Rows from expert 15 of block 3, named by matrix and row number. Rows with one number belong to one neuron. Each number is 128 + 24 x the weight over its row's rms, rounded and kept within 0 to 255. All counts start at 0. Numbers have three digits each. After the name is the row's rms in percent of the matrix's.
# up: expert up (model.blocks.3.mlp.up, 32x80x160), inputs 0-79
# down: expert down (model.blocks.3.mlp.down, 32x160x80, transposed), outputs 0-79
up.0 107:156111126125159158116083147143143184076119128125103132134173128150108092135173117097113133145101127101106126121159148106132126107127108160094122154154109180138131121187158138113168150145118180127124107091159120154158158152076116136114132157
up.1 048:162082153175159127100100121139154135142137110160098105125143135117146158136117124120106192079127107157164155098103135146110129163167135123159144137136168099134139118120138111098143127067105128114098145151158114100112143130124126143127128143
up.2 088:134155140130125100110092133142105106102152111103099136146127145130155130117142142165143151128111109128146120095157128136125076137157129160146118133132130133111156108118111153105136136123095087110121172116076114138058184089124160128123122163
up.3 054:137084178147159135140116116145171142139161104105067087107161180110166129130134097092139116093089137157150108129103125142106152153118104129159131085129132148098161134095124115107143127118123110141088161096144144105144166097119115140084164075
up.4 117:175162123088133124105145162116156146109126126120140132107176143138153153139148106119115133131144095134127134163129085131093134113094099120165115113133124087068115173122081110096158133122127093147156139098118105121186136121124129139112114091
up.5 096:115129213137149067168187112077127154133132148109163149155124156106128119117126148105121147143146170103111140165147116085112164117147126117086126121123119089136124120159121102082167158100121119134135127132110077178113136145147148124126140127
up.6 069:110124093119148147122152099135113117145138179148135124153091118121125143090096097147129139128134122114101134138188097172109103139135077156124117160171123148121126085154135141112129146168112112146119168156097099119121104101152127091125120131
up.7 143:108138080136079154055127142073126119163110142120113098124151143113137134136119124131102138131112130148118117127095156163156072124122111140097137112166140148141103147111126142147155179149148149108100133118126165154134159119153088127147140092
up.8 119:134106092148130127094114162131127117105123081137137104129098092147146130116084132129127082144080094109112105184122170122111129087117104161115105170137114108125189138098143126128172160160142154108161184117151131149146104108114135120126137169
up.9 115:135152139107170147151175149122110150132143127099144142116086141137132174114112142132142140130102113134128143140118127105099136140111135154170112173078123121170155108111108118129144185103108119130108120163140140118142122155161146088114180107
up.10 120:091125149140122136144148154162141099143160132159100122121130140120172152144113155146161123131120128148118115077152148118092120129119151143117146098088132105114151134128142149152123110132129076170086128140141140124099145122120134107170097110
up.11 062:144155157103092111138138135167131097140115124136105127101099101121151163108147179153120147101141146143135165146115110147129124162118141120172126152133081090128144136129084146152153088112138154120121112131069133147159107118087165097161130100
up.12 127:124167124085118120120136155096136127119126164122154152164120140162148130101139116124125132116117100164127146072122139154090125121088132116134148169100174142106125107110108157099094143130162134119100194121096142137071152153105127181171152130
up.13 133:114145126147163118156081139164114115135140138135094108124154107108132093115121116141121123140104128108083102110126119127123123084124155175156147175111121138161173070172131125152135138117088147136137099134083101142130114165122113094154164149
up.14 104:114099151118115125134116151146111124158165139122132131162113109130136100117089078132105111133105100139103118131150157150110148118111054145155126151158127098169134101091155052136125138137138120138150109130093129127122075108162131097088126114
up.15 088:108126108139171150081082094113130154127072129140135121199109106126106125115137133118166109111133098097174132186149163098155159095157088135118128154129096159128162114150105127094117169123089163149147143102119164156123113157119139112145146129
up.16 036:148135132143110140151143087107103120160136144126155085158120135157102129134161112071106143143096107110124087155153094106118203113101150141139170121135120143073182104121158145131116117106101136151135146085155116135128150168143157085116114153
up.17 128:128156119114110155123127153198122088087146124106120147142140135160148162132087162154144131116158117181117121084097125111128111130114133098135117155164089134139151125085149180152137124183129108160115168158104096111146107164111131156177173135
up.18 114:101061133118129142134156128134121084146128160116128113164106106156106074129121104128106108124123147158138089084140096105121095149152112126149136157095119119114132134129142137119138183136134073123131147132114146109143139120132115089138109087
up.19 128:141173152142119141104134153162111146062120130134120138137137109136139128136138139157192115085109079149116146118129152106091128114112109065104104130125106134106199150138085125077138119132130113135155131185155098112075139166107150118156146102
up.20 105:155088197138138148120112148130124139107111092075158122140109102153124142123113137117096134074108097105126119121099138092138196157076108118120081182174140135123129109154153097097150144159138151117129119135174106191144153140128150174105125166
up.21 067:092134092133115123129122152082116113155089131164156127113124142143147100156136117155123107186139125117128084128164095120098107104130096116115119170081108137130115124112136128099132176075091099126130136131114137123122084094150127077139105146
up.22 079:121131142157113059141094098077132124149165112097117101123171140106140135140117127105121116089116145114128145139135125113105113142139168099125127139144130137136117112140114170160095123120130085167147100107091168118126151140139137120149131090
up.23 103:129139092187143082102099151113113090097146114075109105134150145092119161115111125128141112135090160155107089170109157122158116139129094111097096116122141113123114126111149136118081086091131130108139130164109082076111127096148125122105137095
up.24 089:131153118095083140138126140131116112136091110136124114088141104141161149148089143125139117125093141164108110088105137089080156141117112127139081094130116111077145140167113118101138152154178135127103136129115127126153156140139097192114121104
up.25 069:128127124115129155142154103107069156122154141104176139156117126122164118155127136129118120100136109133097100127129169116127137084137109161095161132045106115153158090118165092107134141137115111104167124102096109145104164106162138131102140162
up.26 083:118143092078138113082141123136108098107136187102168135147141142137150137120130108124156124178112157109100117137127144105114143118139099161105149135139147141158141118136108091102153134150153124139088149123129116114137124147153156117139153143
up.27 063:117156115159130141077180144162122194152192148114114129117095112150145149139156168101132160171092144130119101105134108117123112112161128106086111177106134146151157143164121124121134100142111115137115143116131122152123173160137123096110145118
up.28 137:149148128143167157118145108146125147146131156136113105154155139111118091174129086090147149137093132117087122100120120133134123163117174101151150118114156130155106111171113170106132131123148117114114100103142095120082158130120119142115149114
up.29 108:106134099137145152109159114146126113124131108138125133134128124122138106147104116123134151126188129084086103083146120114138129143097172100144121149105154166136116116135122143134105143149134103150135104142103141168083121064112117103128125127
up.30 132:134115105115123115109146131155103126114116122084127082187110106108146089117109145149173123177143094121122092101142139139134107141121151130152133140119140185116118121147158152135094138094134106136159157109095125164104136113115131119092142138
up.31 065:096142129102097123145169123155132148144153147134135123135109167088103144168149135144112149125087139159158108163168112120128137129136102141139144129111133091165150091091107120130102120077083115170110166124088145142161155139122159132156132088
up.32 055:145154147148107136152095153184131124121125109112132082125119103136117172110174131119141144123088137113123107118134128119142127114064122153165134124147107146137115122159159178100135107074135147138101156129179110144145141164100120116112125113
up.33 153:088125148137107134115121174163122125087161130129142113136089118139168130140114136123146121102142113167053118134113194113142085170072161121167137104112148149148170143096133113144140113121115114135135185113132107104087146112158131141138143140
up.34 057:153107120135076142156118127149157090121126101144136126125108143131108130103152155145091153145120121146169160112176110128118161131131125202149142133124116134102126113107138132125136080139099153123058123176146138106148112165137112110119120103
up.35 051:135177120120128119143107101088081113151125130121167119137150161117137111138113138162139116120144149146156061130103090134148131102097098124109100118072138144139147117148119108115088153144094124176131162121088161125115118109158103156121131125
up.36 119:183179072132124141128162176108147141115158145107081127119135082154110114110134159128123139116148134163099113109144143152119078136147142110145108116129109127145147129115081120115129149121130152123121156092150112159144166128116143117102090115
up.37 048:142172102142131098135122125139126134100132138103071137136169124125139094118135141137161129169183110126138127092141081130138113125097155152141094133130147160139125144134141158159090130135088130106086129112083172129121137118143109141100130149
up.38 087:180152115140112161167154157148106169094151144128163096118138137148137103096129151092083115129150120123161152117137131143123127125103104093140104070096125144162111122139110121106133089184106112127090101094089107137139130152135111129137153078
up.39 104:113137121120195133125111145121131154139121117126136083158121145118104133102149124146152139130133107139156150139103138129117139127148099127098163139159111152116145143147111127104136148108152143149126128127130157132132119125103135135122137119
up.40 100:111136114104155127120147117144151123170128129138134095107105121110168089130111142140130148127124132136118132134097088133139092166157142151153142169093118082060086171101075113142178116163127140125132142138083108108113134102090109119129132083
up.41 108:105141127131101165136156113174122093124113094146129162128096133180170113083120099129176139149112115100130157123123117123127143146126096101133149139157117109128137112131126177140119121140153131140118169112120100113127131121096116155127125160
up.42 136:114131143122143114120078136097118117149110100137126148134106103150169163107142150133112102148105118130105125152070125160110180129109150112138099152121144176103131154129119108132164138136142188137137126142171136179058117137095089141120134134
up.43 085:164099114144131098121103110122160113100120105104128105136130124107116083140100157146147158142127150101131158154124116088122112153152163155085092128160142166138173098144135162139166140149083141134136126128136124147067133127095148206092168153
up.44 084:146187121171065158169146153127160115109129107113122148105107127155102092115128112133114132088159163128121126122125121127163077180105152100134106145177108129071127126111117167146116151120098114119114128120127172136150154129098110140120123100
up.45 075:149165115113102145093123139118107098106096131143161132113133097152164105112102171124130104158115138132134085070115104092076170133162100115116121137113113169113086100135158110119128135145114115133143130157097095103145144122152080126135118139
up.46 133:152115115080136117091159170115108134136133141126142118130116109108164106129118136141125122142129100138164112107126105126146192094124147119120120136124138153091088171162116129134104143139140174094150097142139135188108134132110103153065134097
up.47 063:160127072136158173100094120109134129139128122126151135151164172140155128083098124135152161137118112125094153138133115133111102144151125127125147135068096116115091137106112130138156087167110112106132149179170142073129142111138145137143151157
up.48 107:152136103128126126105149192131129109119141109107136097123106079118096099130111113126117125093139145119101125124105114120109066121172139131135148112167115155145135125136104166106121186085085114118114148137116154170097151131110159114148137119
up.49 055:124159120135129137138102133113095172114099113149181113154135142106139131140099144150136090132156131144155106127091123128138175118094128169121171140088114112113143128124136134081098159119122152168131149160144164111125072144143098116106122119
up.50 126:106161148088128106109119178100145123122128125167137151129137112143146123144164177132115131133149119170105105166107160084129092076134123101084104122103163114085147179115092133146159121146121102166134138118150139143134121103102094100167151108
up.51 115:169157137154127117136146103164143093127140101113117130124105095095141131096091115130150123159116092087142149101157105088155119145144142135153145162178150099105109140144133179131110116148120143145166135174075135126098107100107141098108130108
up.52 114:124144099117111088104192120106149108155182132129140141148126138109108113128159132155126107138167136149148104114114151126139100139085116171150117111127145158144110131190131119147109144135125109102108152161110170142114109081130121099155169116
up.53 032:166109128202099139115126089152115075158157135107092105144162127131145086096121137135126167130110107112153106140086084116149139153128134135150140148124079107118151136130165130139172143086092115131137142115173105102130096128128135105109132129
up.54 038:107131123120074101109155134109123099117123113107145087144107118081154095120120087143119148128111172145113115137157114168118153131115115129142102126131136161125081132154113188143151134118137167077134117116103128178066120170095131103135104136
up.55 110:127135116151122164115116128151135095119149117136103146165100100120131123150138088116129097185160134139109122112181142093143137122133105156150143072119090160180138110107193141145062102127124154137117112132099115103120121117181101119121125135
up.56 103:121172128133119129140152152125147103157148139124150126126136092127088142127152144157097128167107139132142135142130137098134154094114109185094122138118125172100138112119154150150095135130118151147115098152102113102141164206139120091129099171
up.57 130:150147115103119136127127117185127101119137142148121146136138157166106093115123116126119156102146078148130155149158138125098090117068144141131130134133135129137099156109080089135112138167101106163119141106095115164109125161156157156138138143
up.58 093:086124120138104113142156109103133119114126105147160122144150035125134164132116085124111110127155158104098100100101136142138149119116093175130149109108174128160126112133188112163078128110144116151118126145074161145159096129150151104119111114
up.59 088:105120132142159119164108073107093148140122149102094106172114191114125087109139124096099122112160107114123126157164118119156088091139181113140136138147129114114161141131128131102155137100118126103136134107166151154154177104129135135116135166
up.60 126:093126132137100090121140090154146107161134128121142146147137112164160128116120101140171127115113135119131147098127151125132148109102146106120144138133149123123174161148170112124079157148129119142122127105115137070073113119130138132131145140
up.61 128:137148104128114124128157166115156188125101107109137128157111102148103150137133130105124113119120089148101118161108152154142143171068126140112122177145178125147113113110148138154150160099159114127134146136118127161107083124139113109112109129
up.62 074:141188102136113104136126117160143115135123130101082133143134136101143172152175142136123107101125127150111125095130102147155102101147159110144097094107135077104126147106116105112103089103150143106128114155136098102064135115129143139150121072
up.63 132:157135141163147130149120152106157108102151108145142140087164091150124168140137113120156130116104153143107121127144160154120133162169117153147108128093150103115184169166124113143123104095145148142122144135135107121156144126155104131138150155
up.64 126:136157113106120103162130107145159117161100133126096136098128137107177129130100129156140174117142121121136132124126078134169083109181135150103111117091106132112100125093133113133089127118109115106113133119080129079123113110147155123124114114
up.65 137:182111116101142124126108168135102163113133128136071147112110143141132098100109123131102108140129081120116133127101172137099118111110092114105095157159141124108144133097115113106146182137116103136142156149099132167089112123110125107163125123
up.66 120:147145140112138099131115108091155093150147139135086113109116106095162106123114114122083130131104165143134089147114154073161122135123173143091152109110138131148143112119143155156088152132107171137094093105110165145086133111166151128142105098
up.67 094:115164159150080123121173178185120125125123134149138129175080109166164127098109103111158137078131080115114127119130136157104095119110073122118134170118144109125141084096116125116145150175112103141144155135159126118147163117122151120110140109
up.68 085:068129140131080139156132118123115146115113150160138078122117148138092081130146123154120134069083138115124149134114125118123144112135079141081139135113138147158069154134064094088141134156108103138125134108143143139155140099096152116130092161
up.69 084:089079157133126111089120139087101146129108133137134121111106162103118103106162104132112139150107099090080123179144136155111129171116129146127089127168165140131130130110133151158151155106110109164126171118099135134144176118103100141131107125
up.70 083:155157080125121124114139128154125134097115144119113088161133180131140149082133129132122133111098133113130105138140142158093114128128080096125121152141180146176102112126110138105121133147101137152141156148103130104106135151125130124121120136
up.71 061:120159090115111115127140150148151070154095121120159089102153139096115145160104111127118104124122120145087130167125150144143133159106143087142131090106145111156113141123126122131142107123150119123143142138123116114113088100109144126129140142
up.72 112:109135149126106100142119170120109122104108099125161115123166092145162104098122140124122117090088118142130127153116142105112155119056144126083115129107139108125100135139128146108112163140103087117110120083091116130151104113121126169110092156
up.73 038:113180087127128079115185146145133090117128142116136137142104104086142147132115137124126126115123138099091143153156110178114119134149119128139112113144157123125076147142095146143131174092152116123185114127096093145157144113135153136093103159
up.74 098:124172116151119165135094108112099143097135119181112114146160112126142124110102114094140126108188139150065142128119141117150105150105146088153127104088157150107155112136144162123112111078115108132163074140171140064140118088148121131101113129
up.75 086:153168120100103123125124163099144124082131130140120108156111072098131154130146144091124127173105118163127142155190167128115142112150100104128118139119137132091132112133124151147158125125131101169164130064164110104131160106150080129107097122
up.76 103:127142138135122177076137169138119122144137144102122136152171096139153136112121124112163126128129077099077127108075135129143168145105062162129133131126148131126132110131113177159118072146181107110158128128122106105132099156143117158144153155
up.77 109:090112153133121105118153099159126143103107137155114097122139168125184139151099113114144108159173137116141185119133169136131113153132135061096143100150157138124116148107131140073133128146115111136101102110117126096085116132128102113116162136
up.78 062:114159098153163162114150189146160096157165146114142098139155136138133114112160123115169130168148139128156129119115137075127128123126140118137063163136142134094084142147153170119129072105139113155107155137141117111130148149113081148127137137
up.79 119:136120102146136106174107077126108061117129141148127107156142161108141127134094127148181145122131146109118131104142122137141103151134103168139116091117156145110121088128132194145086159150091098148120115113090156103069147151121096147134152121
down.0 103:157124139125141127124119145123130105140118136128104117137089161141154145171164164105122143121067125124152142149090097141091091121127138133107120094160116074119158106114165111130137115143109091124084158123128065124125091158092153105155133143
down.1 052:163093126145103153119127139151138116108136129091134104154089175073132119145139122132121115133141146071112126110140143120127124117136082146131131138158124139072078129131135083116159143145116154154156120125209115105099144139118117172103091132
down.2 094:090154165168153102131130152095150120139160131134125166174154116108126171138111128143157084142160127108123150135140129168163127104120093140091147159130116122138101132127134140138147129111137122096092116099143157146110052108080078132091122181
down.3 057:164093114167095090124089161162114106124119101101147155145141138108156121120098148118139161112141095132167108136126157091159087160115151132137114142143168145100141077100154134157099138168129105149122140155130147102158116131077152131140134175
down.4 123:104101172153154096163146092126077135103160119121159091139124169174144135136138115146147136123143117153098100137098157140113135125074142135144092086146131127106123129088146172113142143174135155116144098130142127147135084127085142102116183166
down.5 102:115117114127108149147157118104099147154116134113119125103147124163108154141113133117141136141134144175128115153123113144178136127113137095144090161119140116138116142126144107072088104118132158175129138131149121125118183116151152145101091131
down.6 071:162189157145108159155156114177104154132138131092086135142100130132166160152124149175135128159100153137137136099130155116134179128133137148110151114113118096107157158138106107105083143146143164120140113125181155109146129116119156122096153107
down.7 139:105168140114098151154137132133109162102102104092139155140133168148119146103138132138133150082143129166116127128118154132123132106122146152150093134142173100105143123111146079124128116184158163117143107131123152109113135119108137128128120155
down.8 129:190103106097143118134112112154134110137156132099165149126109166126147131124118143100096089160146120131160122115145122109133078172108174150147134102128136139161123104134130163169120078176109107149110102103109116171102088145157133151148130131
down.9 114:129121124087110156175077192141150107139123142124101158123130106142159093090115135128113112106115135154118110171091138148125160133094144112177132145147100133165123140100138139104081147131106162173141118123114074100111157144135158162142152112
down.10 118:148173113109133114124090150118122134167127137157120119137122086099114088125145151120054134130117154108163129078140105118138125088133107151133147117157077152090131115089127140141136162122131129127093167187125122121136131137115103116092114098
down.11 067:170103100130145132131099122145154103095112097116102138092139147120152117136138127107122115101138145137169107117123111117073144170139136133149127148125118105118168121159172119110108131071109113112140137105066094096105152165109129155137110082
down.12 126:141101129130134199147093140146157155150126131144095120123124115169132106110148139139117109120102130135149122119121117107110138146136122162103069078126164118128136110152141141138146149193138172181117152138133101140104110088139121113106100138
down.13 131:135157150104096140188104151115125119159158116114123136126136130078108135182136122114128104120147127124125106126156098117105137145107120163173154134148142089143114121165157116120116149149182097132134160063130128117144107154124122143130123120
down.14 111:142136133100079167180123138152107113132118127149182114121126139186123122126111132121157135154150107135121120099105141112156105117129122103149177123082140125159126126121115110158145118111107106129111126079146133120135111120144116153135125097
down.15 084:117149138120127126114141103081110152109131129126124120144135156144091149138128106111131140134143104148126140125125148148145129134123182172114151144103130088158110131130113100111122092125111141109159082124185108151107076127162149090148168171
down.16 039:092100108151105131126122061127148129127082107105133144131161199125116100107125130145125124171096139139156136147121122145151112143119133116111142189140089117142130119127111147131113139131163157111128130140172129102168164116076120138136111126
down.17 123:098087125130133114126132109111117108109093114141139118132097132094166092134134137148130122154097130130141151090149114128123141104154147163117155133127133156142111163126131145144150132134145174150110091117137139148123112137147131105128118135
down.18 107:121108127091129135092146134133071146129103153126137136177101158129134133103103142140098144141112089077140120179095092149124170142078144160122203111108116127121142157119141115146158107116124131150116128149120140103205129139096110110095100163
down.19 128:154107106150074138118099134124115148136118103157142139117078151129157163128177127109164131145121118158158158113072121144098114145200132166149124123144121140136130134121148172123110146148139132126115123133162115159121100142165108124118181120
down.20 102:149144105125124151172123101158137212116103177124140127086094150149132123152122151080129125138101139129138138117127126125129109139127146143128110113109178139102123114103163103105110099118125159131129131115096064134117095157170145135140135129
down.21 071:098131082142122142143122154156115187177147117130128165133119138111135116117157123106116122141130119166165173109061094132132118137099108128119090166117128084117108126127126116158127117087108123110081112146129126143137114141098124086139141106
down.22 075:136130119132129104112104127113085128112123084123127082097159126109114124121097075128109149177151086114165121116127136161163135121160112124150163108138109120132115159123129118129116142123101136124124156157153156129135169122091168091113091152
down.23 108:115155108133113090100161091133113092151089104151155106160143086075093112088138130139166104185163131132130127112113139098164096128142118075088109145109102103130135141154147100157069122163125089124134098134096142171136110126124127141128154125
down.24 089:154081156113172170129127145127120145135089071115144114143109168131113135134125144145114108130172137157166084116085107108121133174110142129123124142174150149107138135104143140126133111124104137186126120137145113112149087089142172130123133103
down.25 073:125135175117136158137090162137120157174122117081134109107157148160073171111110111128140138102168125136115103157166103126132140126092130121113108128131139139160125096111105132121161116122109133134102134134161165169149162165113139138137101144
down.26 093:108137137101138120114113137119099183125137098170139119163134108135119120134122133096133079116129128127142104152144105155088145130130137160119154113135082099121156136180120156155110142135172086135151144117115108118081140144063109148077145135
down.27 064:120115099111121175151112127145077098116099133135087167125133138141158107094121100124149131150119117129124124145138110178145106109120129155119133102119073116167138145141154139122112104082122119115157123172139098113133111094157117125144116097
down.28 131:123111125144145125097117146174112094117146080152138100159092108119090181108128107123122134098103106114132079156120147148107101149150134124146129103130103156106124163173168116089084159123101113104143177115130131120120127150122139127167122138
down.29 107:134140107119179157112093135110110110114116120153161132106095110124121143130107120103112135166115149131116155160120171105136111123098107123127135079137127155107141151142133106138111095118102119107180149119149141165159121136133126112139145134
down.30 124:106123111142125113126160142089143155142165125122134162131163176093142151148113137104113063181123125111087128155136112131189122108077145135081160116129102119152143141174131118151134149131095126125113158119133097112155109158118143137137063170
down.31 076:138138132153090116131118148114125101159127132106115104112076155051095111154131117114113090104147146130146075143123160177099128074079096143117104095141145158128105155156148155177147134129119112105148115125122137102091125100107136126148142129
down.32 054:106108150134088144135120088144117143139158142113138152074110139129075117126095151121151119176141100140147142190140151179204114186181141157121123151132099138118084144154125136172083112108126122184139159151080127115151147122116108097126148098
down.33 136:150132107094126138098107141137122064111140160131110142125118113156169104078122186147139118136144114094134140111136108136079132092138146123130139156155142166182117100105107153145143124093125112142127118154113131126136112114072141126150133105
down.34 058:109121152110094159090101157107156155147125107126129124095134122153117125143153090147141155106135134146144154116096133082127141108128124156137108155160066136123080154149118112139107145099129139125117136180111145111151154121077127155129100103
down.35 055:101131150129079118128170116104086144111134105155156132139178148140127115165152141146132087137141109132138115130099145155103133160117141158104095134097129144175130128138133122137121124096101123121098127129090122132156135106170119102160154143
down.36 121:114117161127100184150157172116107157131107114103138127100130133181183112119149118141165111177129125151128101109088104144114179135072149154110107127096083113112145128178174136158120133138127124112143091141108134100106133118120151121129156144
down.37 054:112111131154131154163137124089129139152169087106104136122122148127129095141125117109140140156148137141071123118129135168146109150121116135175121170176077132141108146119132163114144129130150146095161128141156151169137094135127156098160096167
down.38 092:096112142131122123133111094162154129152100126106121100079096159157134122098121089135141096151129096132138147134100170142107131130145132114178158124115105099170152114122151139124127159129176150144159143090158128135145108112166134170148103160
down.39 104:113073127121105161135117163103148110123139102104104140117136122148130130082136132141133155126143125151089122127129150108140111123132119168130104123107145144126075118090146076129140097142111131127113109098157124144186093112141143144155157158
down.40 089:195145130129173167125112152143102150119091121155096151105104136142131121120125084136123160127095100150148120099120055171122130132155090150137152171056108113096118152130084129103142102144109128153146090107143115133159139133148139139125109110
down.41 110:127106137127145141109126122131095171122109111155133128154083138134082128142112142129132141109136129153126165133144120151157149147135139170133072175159188150122163133110086183114098120120135133141113131082116170139114100120126125123132136125
down.42 135:156111089079115165151161113115161189125148146149128126123152147093148135161170111090157113125120151108125121097136125126152107143122122127129127086105142080118157066141115136087113114170075087159145105133134081111125132139140171157134110108
down.43 087:138142164148092156129124102139132124083116134130105141104160148172153166100119171088122121146114137151136109158117148147148116122118110128109101175152140110166095140133125113081117136128122110143165152131110079146137150144082158128122119158
down.44 091:118170142122148141161132118158119149125137102121151134099134108168147151101121110151130128150085119142136119137106150134138132161103116164125117145160153149124110162173092130145095121100175162115137149149121161121121160090128177105112164138
down.45 077:108107198131139138135133104183113158114099104131125107134107168158155134138134129122123120127104155123149126128157104130118094098150122129097122165116144119143129151114108166092092103113133110124077133142149129164152117081122125131110092123
down.46 144:155106091075147105118130094101119170167117110168119100129167134123108150164143133096118140115096149098092158097093134134152120148164103122145147097121085103104135128106116086111136144181123101173125140108140158125164135128145179154147092126
down.47 066:113139137156089140138129104157119121117111100120133120077136123093133148105099109127153124111112127137148113119184127148151134146151144099128115133121128127138159105096141140079121107152144139166183121172107119087105084107129127154159131161
down.48 112:121119128147093118147101141123158195110128171152144122128158119151158181113106114142176127132112134177118134166101124131137155117070116146111086139088094144168148166110157144111108128146172129148183100123109148121072105129073138136111145166
down.49 057:121115133143094135112141129124101158152136081123141088174139110153120134130145127111144110148164121116137164115159160133113116120163167105140099116088156106139103131094130075108101115099117104099140104120121125150152143138141113094171133158
down.50 114:139146132120174127177119128155126153138127142116116115113111134151144155121166142142161105126146142142165156099125090145137140094153125132102108092175113114150119105108105130122191160158152107108096095147176075141175168128114113116120098084
down.51 115:070122104118126095142140121153123153128106132092121177145099101122124143125127093120118149147122104106127152103152082122143178156123107147144123115152127184111147139105122137120131075139138145129127109156110143174122127116162159111142133157
down.52 110:164145144138088124116118104134125082106133151114172128180120123156127130107088131129095111149084140103138141149081112140114090115116158123074092089142097154128145130091147105124132121114121149105125110136104089151155146123150140140111125114
down.53 038:110118184128167119135133084124133142123150111130119132098143154141084108143128104115095120160074142145184151157124152138105137129110139130142111175115110092138139109140125185127117151107150145134123126163108137160161138106132102142107108134
down.54 035:132083143112116125142153124136122140124121096100127148118114171102148099117106150133142147146123143151165080106152124138089137092133150130133112126162093167095118110119124146131132124180164155128166136169122130129155096139123079139111131150
down.55 113:128161121100143113096147142092163109138108090158176167153143113128125137112102163147141120149105156092127144116167146099105132154155133112141158134116134075132124128106103114158115126126176120131139103104131206155137103109133118124158133155
down.56 103:105174110113118143151137147112147136147118111134121117090148127119115100176101113121121099109121126125159148107145119118118181102151098174163142123145113123134173141128161075115150159103163168135122125121104061117119126146134148165135154127
down.57 119:148072179154143147140126124116125109101132148131101145135113119172158138120126125131083136125062123100149120161093149087066139111122112180172111124144132123161147155127175146169170135098148141099118099148149109136141140146117118139123148142
down.58 096:125119160093107136115135106171144159127132151138146165117106138136108139154095122100166130132131124096184160115098117140098139124135134131117159119142139119128143155085154136156121115116130117142151112120068158113116160159109115100137167104
down.59 096:119137168150164081099165166142110112122179138097103145119120086129095122132106120107120163087124118161103120138134139081153080144065136142131140125125160158103135126125089115124120148113052144147131155142078158125111127116115141096159090120
down.60 127:143077126117123173108093139136081140108118131128150163136163140091127076130098153119127149141148171113117128130117117134144162151157120140111121146098144163114133130145131169112194103123153134157098136110117123167141127155148096140140149138
down.61 121:101135161122161187148103108172108127159093167158108136156098120118164093113160151138105165154117138118114125167115114118123102101115158125113098097134152170118101175148096117159104151165119158116114111097089092109132158146115147156139186137
down.62 077:126121105153132117124155107079111113127153083163088140094117122146168091089140118165126148151127142158136113100125124131128144180089131109133130090128150158136134084160131169114107190141096154120202091135106142117142138099134146061132138103
down.63 134:109125087106149149142100149155121163185094098123159141165133119136113121126100146143122139127111116110124095105104131101152157130118071118168103134135100144087107119116136131101158138168113072149128099146058106152072149152119118124131123120
down.64 121:126123114190175110120137160103111097122109064104138104126139117090150101137142096127105076171133146128099118112166125081104176129078082159146141121135103118101146151129115136119126159130119127118152153150122107103125135081107125100124130150
down.65 138:144152123125139119186093119125155129137124137133167135163071116114130149157164129170127075190128118094125106145124090123171087139125109175120161109109101127152145117132111121146146133139132155141118107137160092113141126157091148149098139124
down.66 130:169135097105172125129127151069111123144128133098148112119161117078094125128132112133115076136175135105145114135128139121139129128121117135104148080110109138130138141111130105124134124164149107155130130154128120100125148105104163151134103145
down.67 093:164145125115109173150103138155093163124134184165095114114073132154171118127148153142129153182088145154139141088119117148100127084100141162101115131151156145166125132100129111131125150112176147105088131102118179111087092131083122105123156159
down.68 080:124159125107104103095140144117089118119127117105070108132158134175128171109158117164127162112157123144196118125088138123133104120102143111096133157104143088101124137133146109163161106104094122104138113076148165158110123149127147105157157096
down.69 082:117150163142139131161067137127153108121171155103141157173108152125148142118129142146084110125135083141146082161146140112151123141071117122121120132157094118124114156180106111094116083134119139127129140170156129141132120130082150141101118134
down.70 090:119147181185097115129069120143151106125135147131161141162114090116161112152117099118110125134135115103090157135124122122111113119148136154128111112133149103133144140164139122123072120124146115091134082090161111128090120120151088115102151123
down.71 056:138076127174127130138110115178116085127122089142125147106106123113118102112131148134121135142108165106167095147094109115087115130168102112109144151143136103118129134132110145127097140083145142108099108120066137165134145133126153131152165097
down.72 114:152124131123154144179085083166141163145135145109113085105118127158078106144121119127113122139164147124148131081108107135134108132163109147137113099149131164174096146119115134156164136091167181119078155136151110157153140145124125140139098107
down.73 042:132105144141138163096140082099166196133150132132129107110140203129113108105108112164137109190133144134129157150104107069109129106119105088074120143128129117158074112158094128105086118094121161129162111140125151142111118120138116113110143090
down.74 097:096163142137138091126119121137167160157133120103114114096115103123119127138158107129144104072133133134137127092172106123130093133144131096135091128142120174110098127121107115115064101152131128089161164161119163090177104150121118134144156130
down.75 088:108092131099134092103183131169121117124100148118120132113168173125155132113147104136137144101124153111129091124126095106128146083169166134127101115133158122122101128141107095122142133145130091098115111138139147161166119130150120091103150144
down.76 111:115123113081136121129099144136172175152112084160156075145101130110123102137152134142106126135148159137117157109148102131167135112202153160170127142136132157126158103099142098064153156123163137122126112103125153154100124174097119171147118137
down.77 100:144142063125132095125101131087117111114136137119136121122143142104067109138157111121125147139115111134105153171154108136127153077172156121101073144142109152155133124163100172120102126107161140113139159128207121085151147096114144107150132102
down.78 066:151109117111092157113122117124120100133144086087130129129135175114114121113097107142118150118141134128100171125104126144178103154166135147105120122158127111109151149097176120153112091117120113155146105149131125119155079129130140167106137135
down.79 112:151147165172103107080131163109103114120112114111142117072121079080118159128141161179112113163108127107135155140145131128132103147151127138079154120164101108137151180121131118105129153148154128131075166133134085163134120097111112093093153128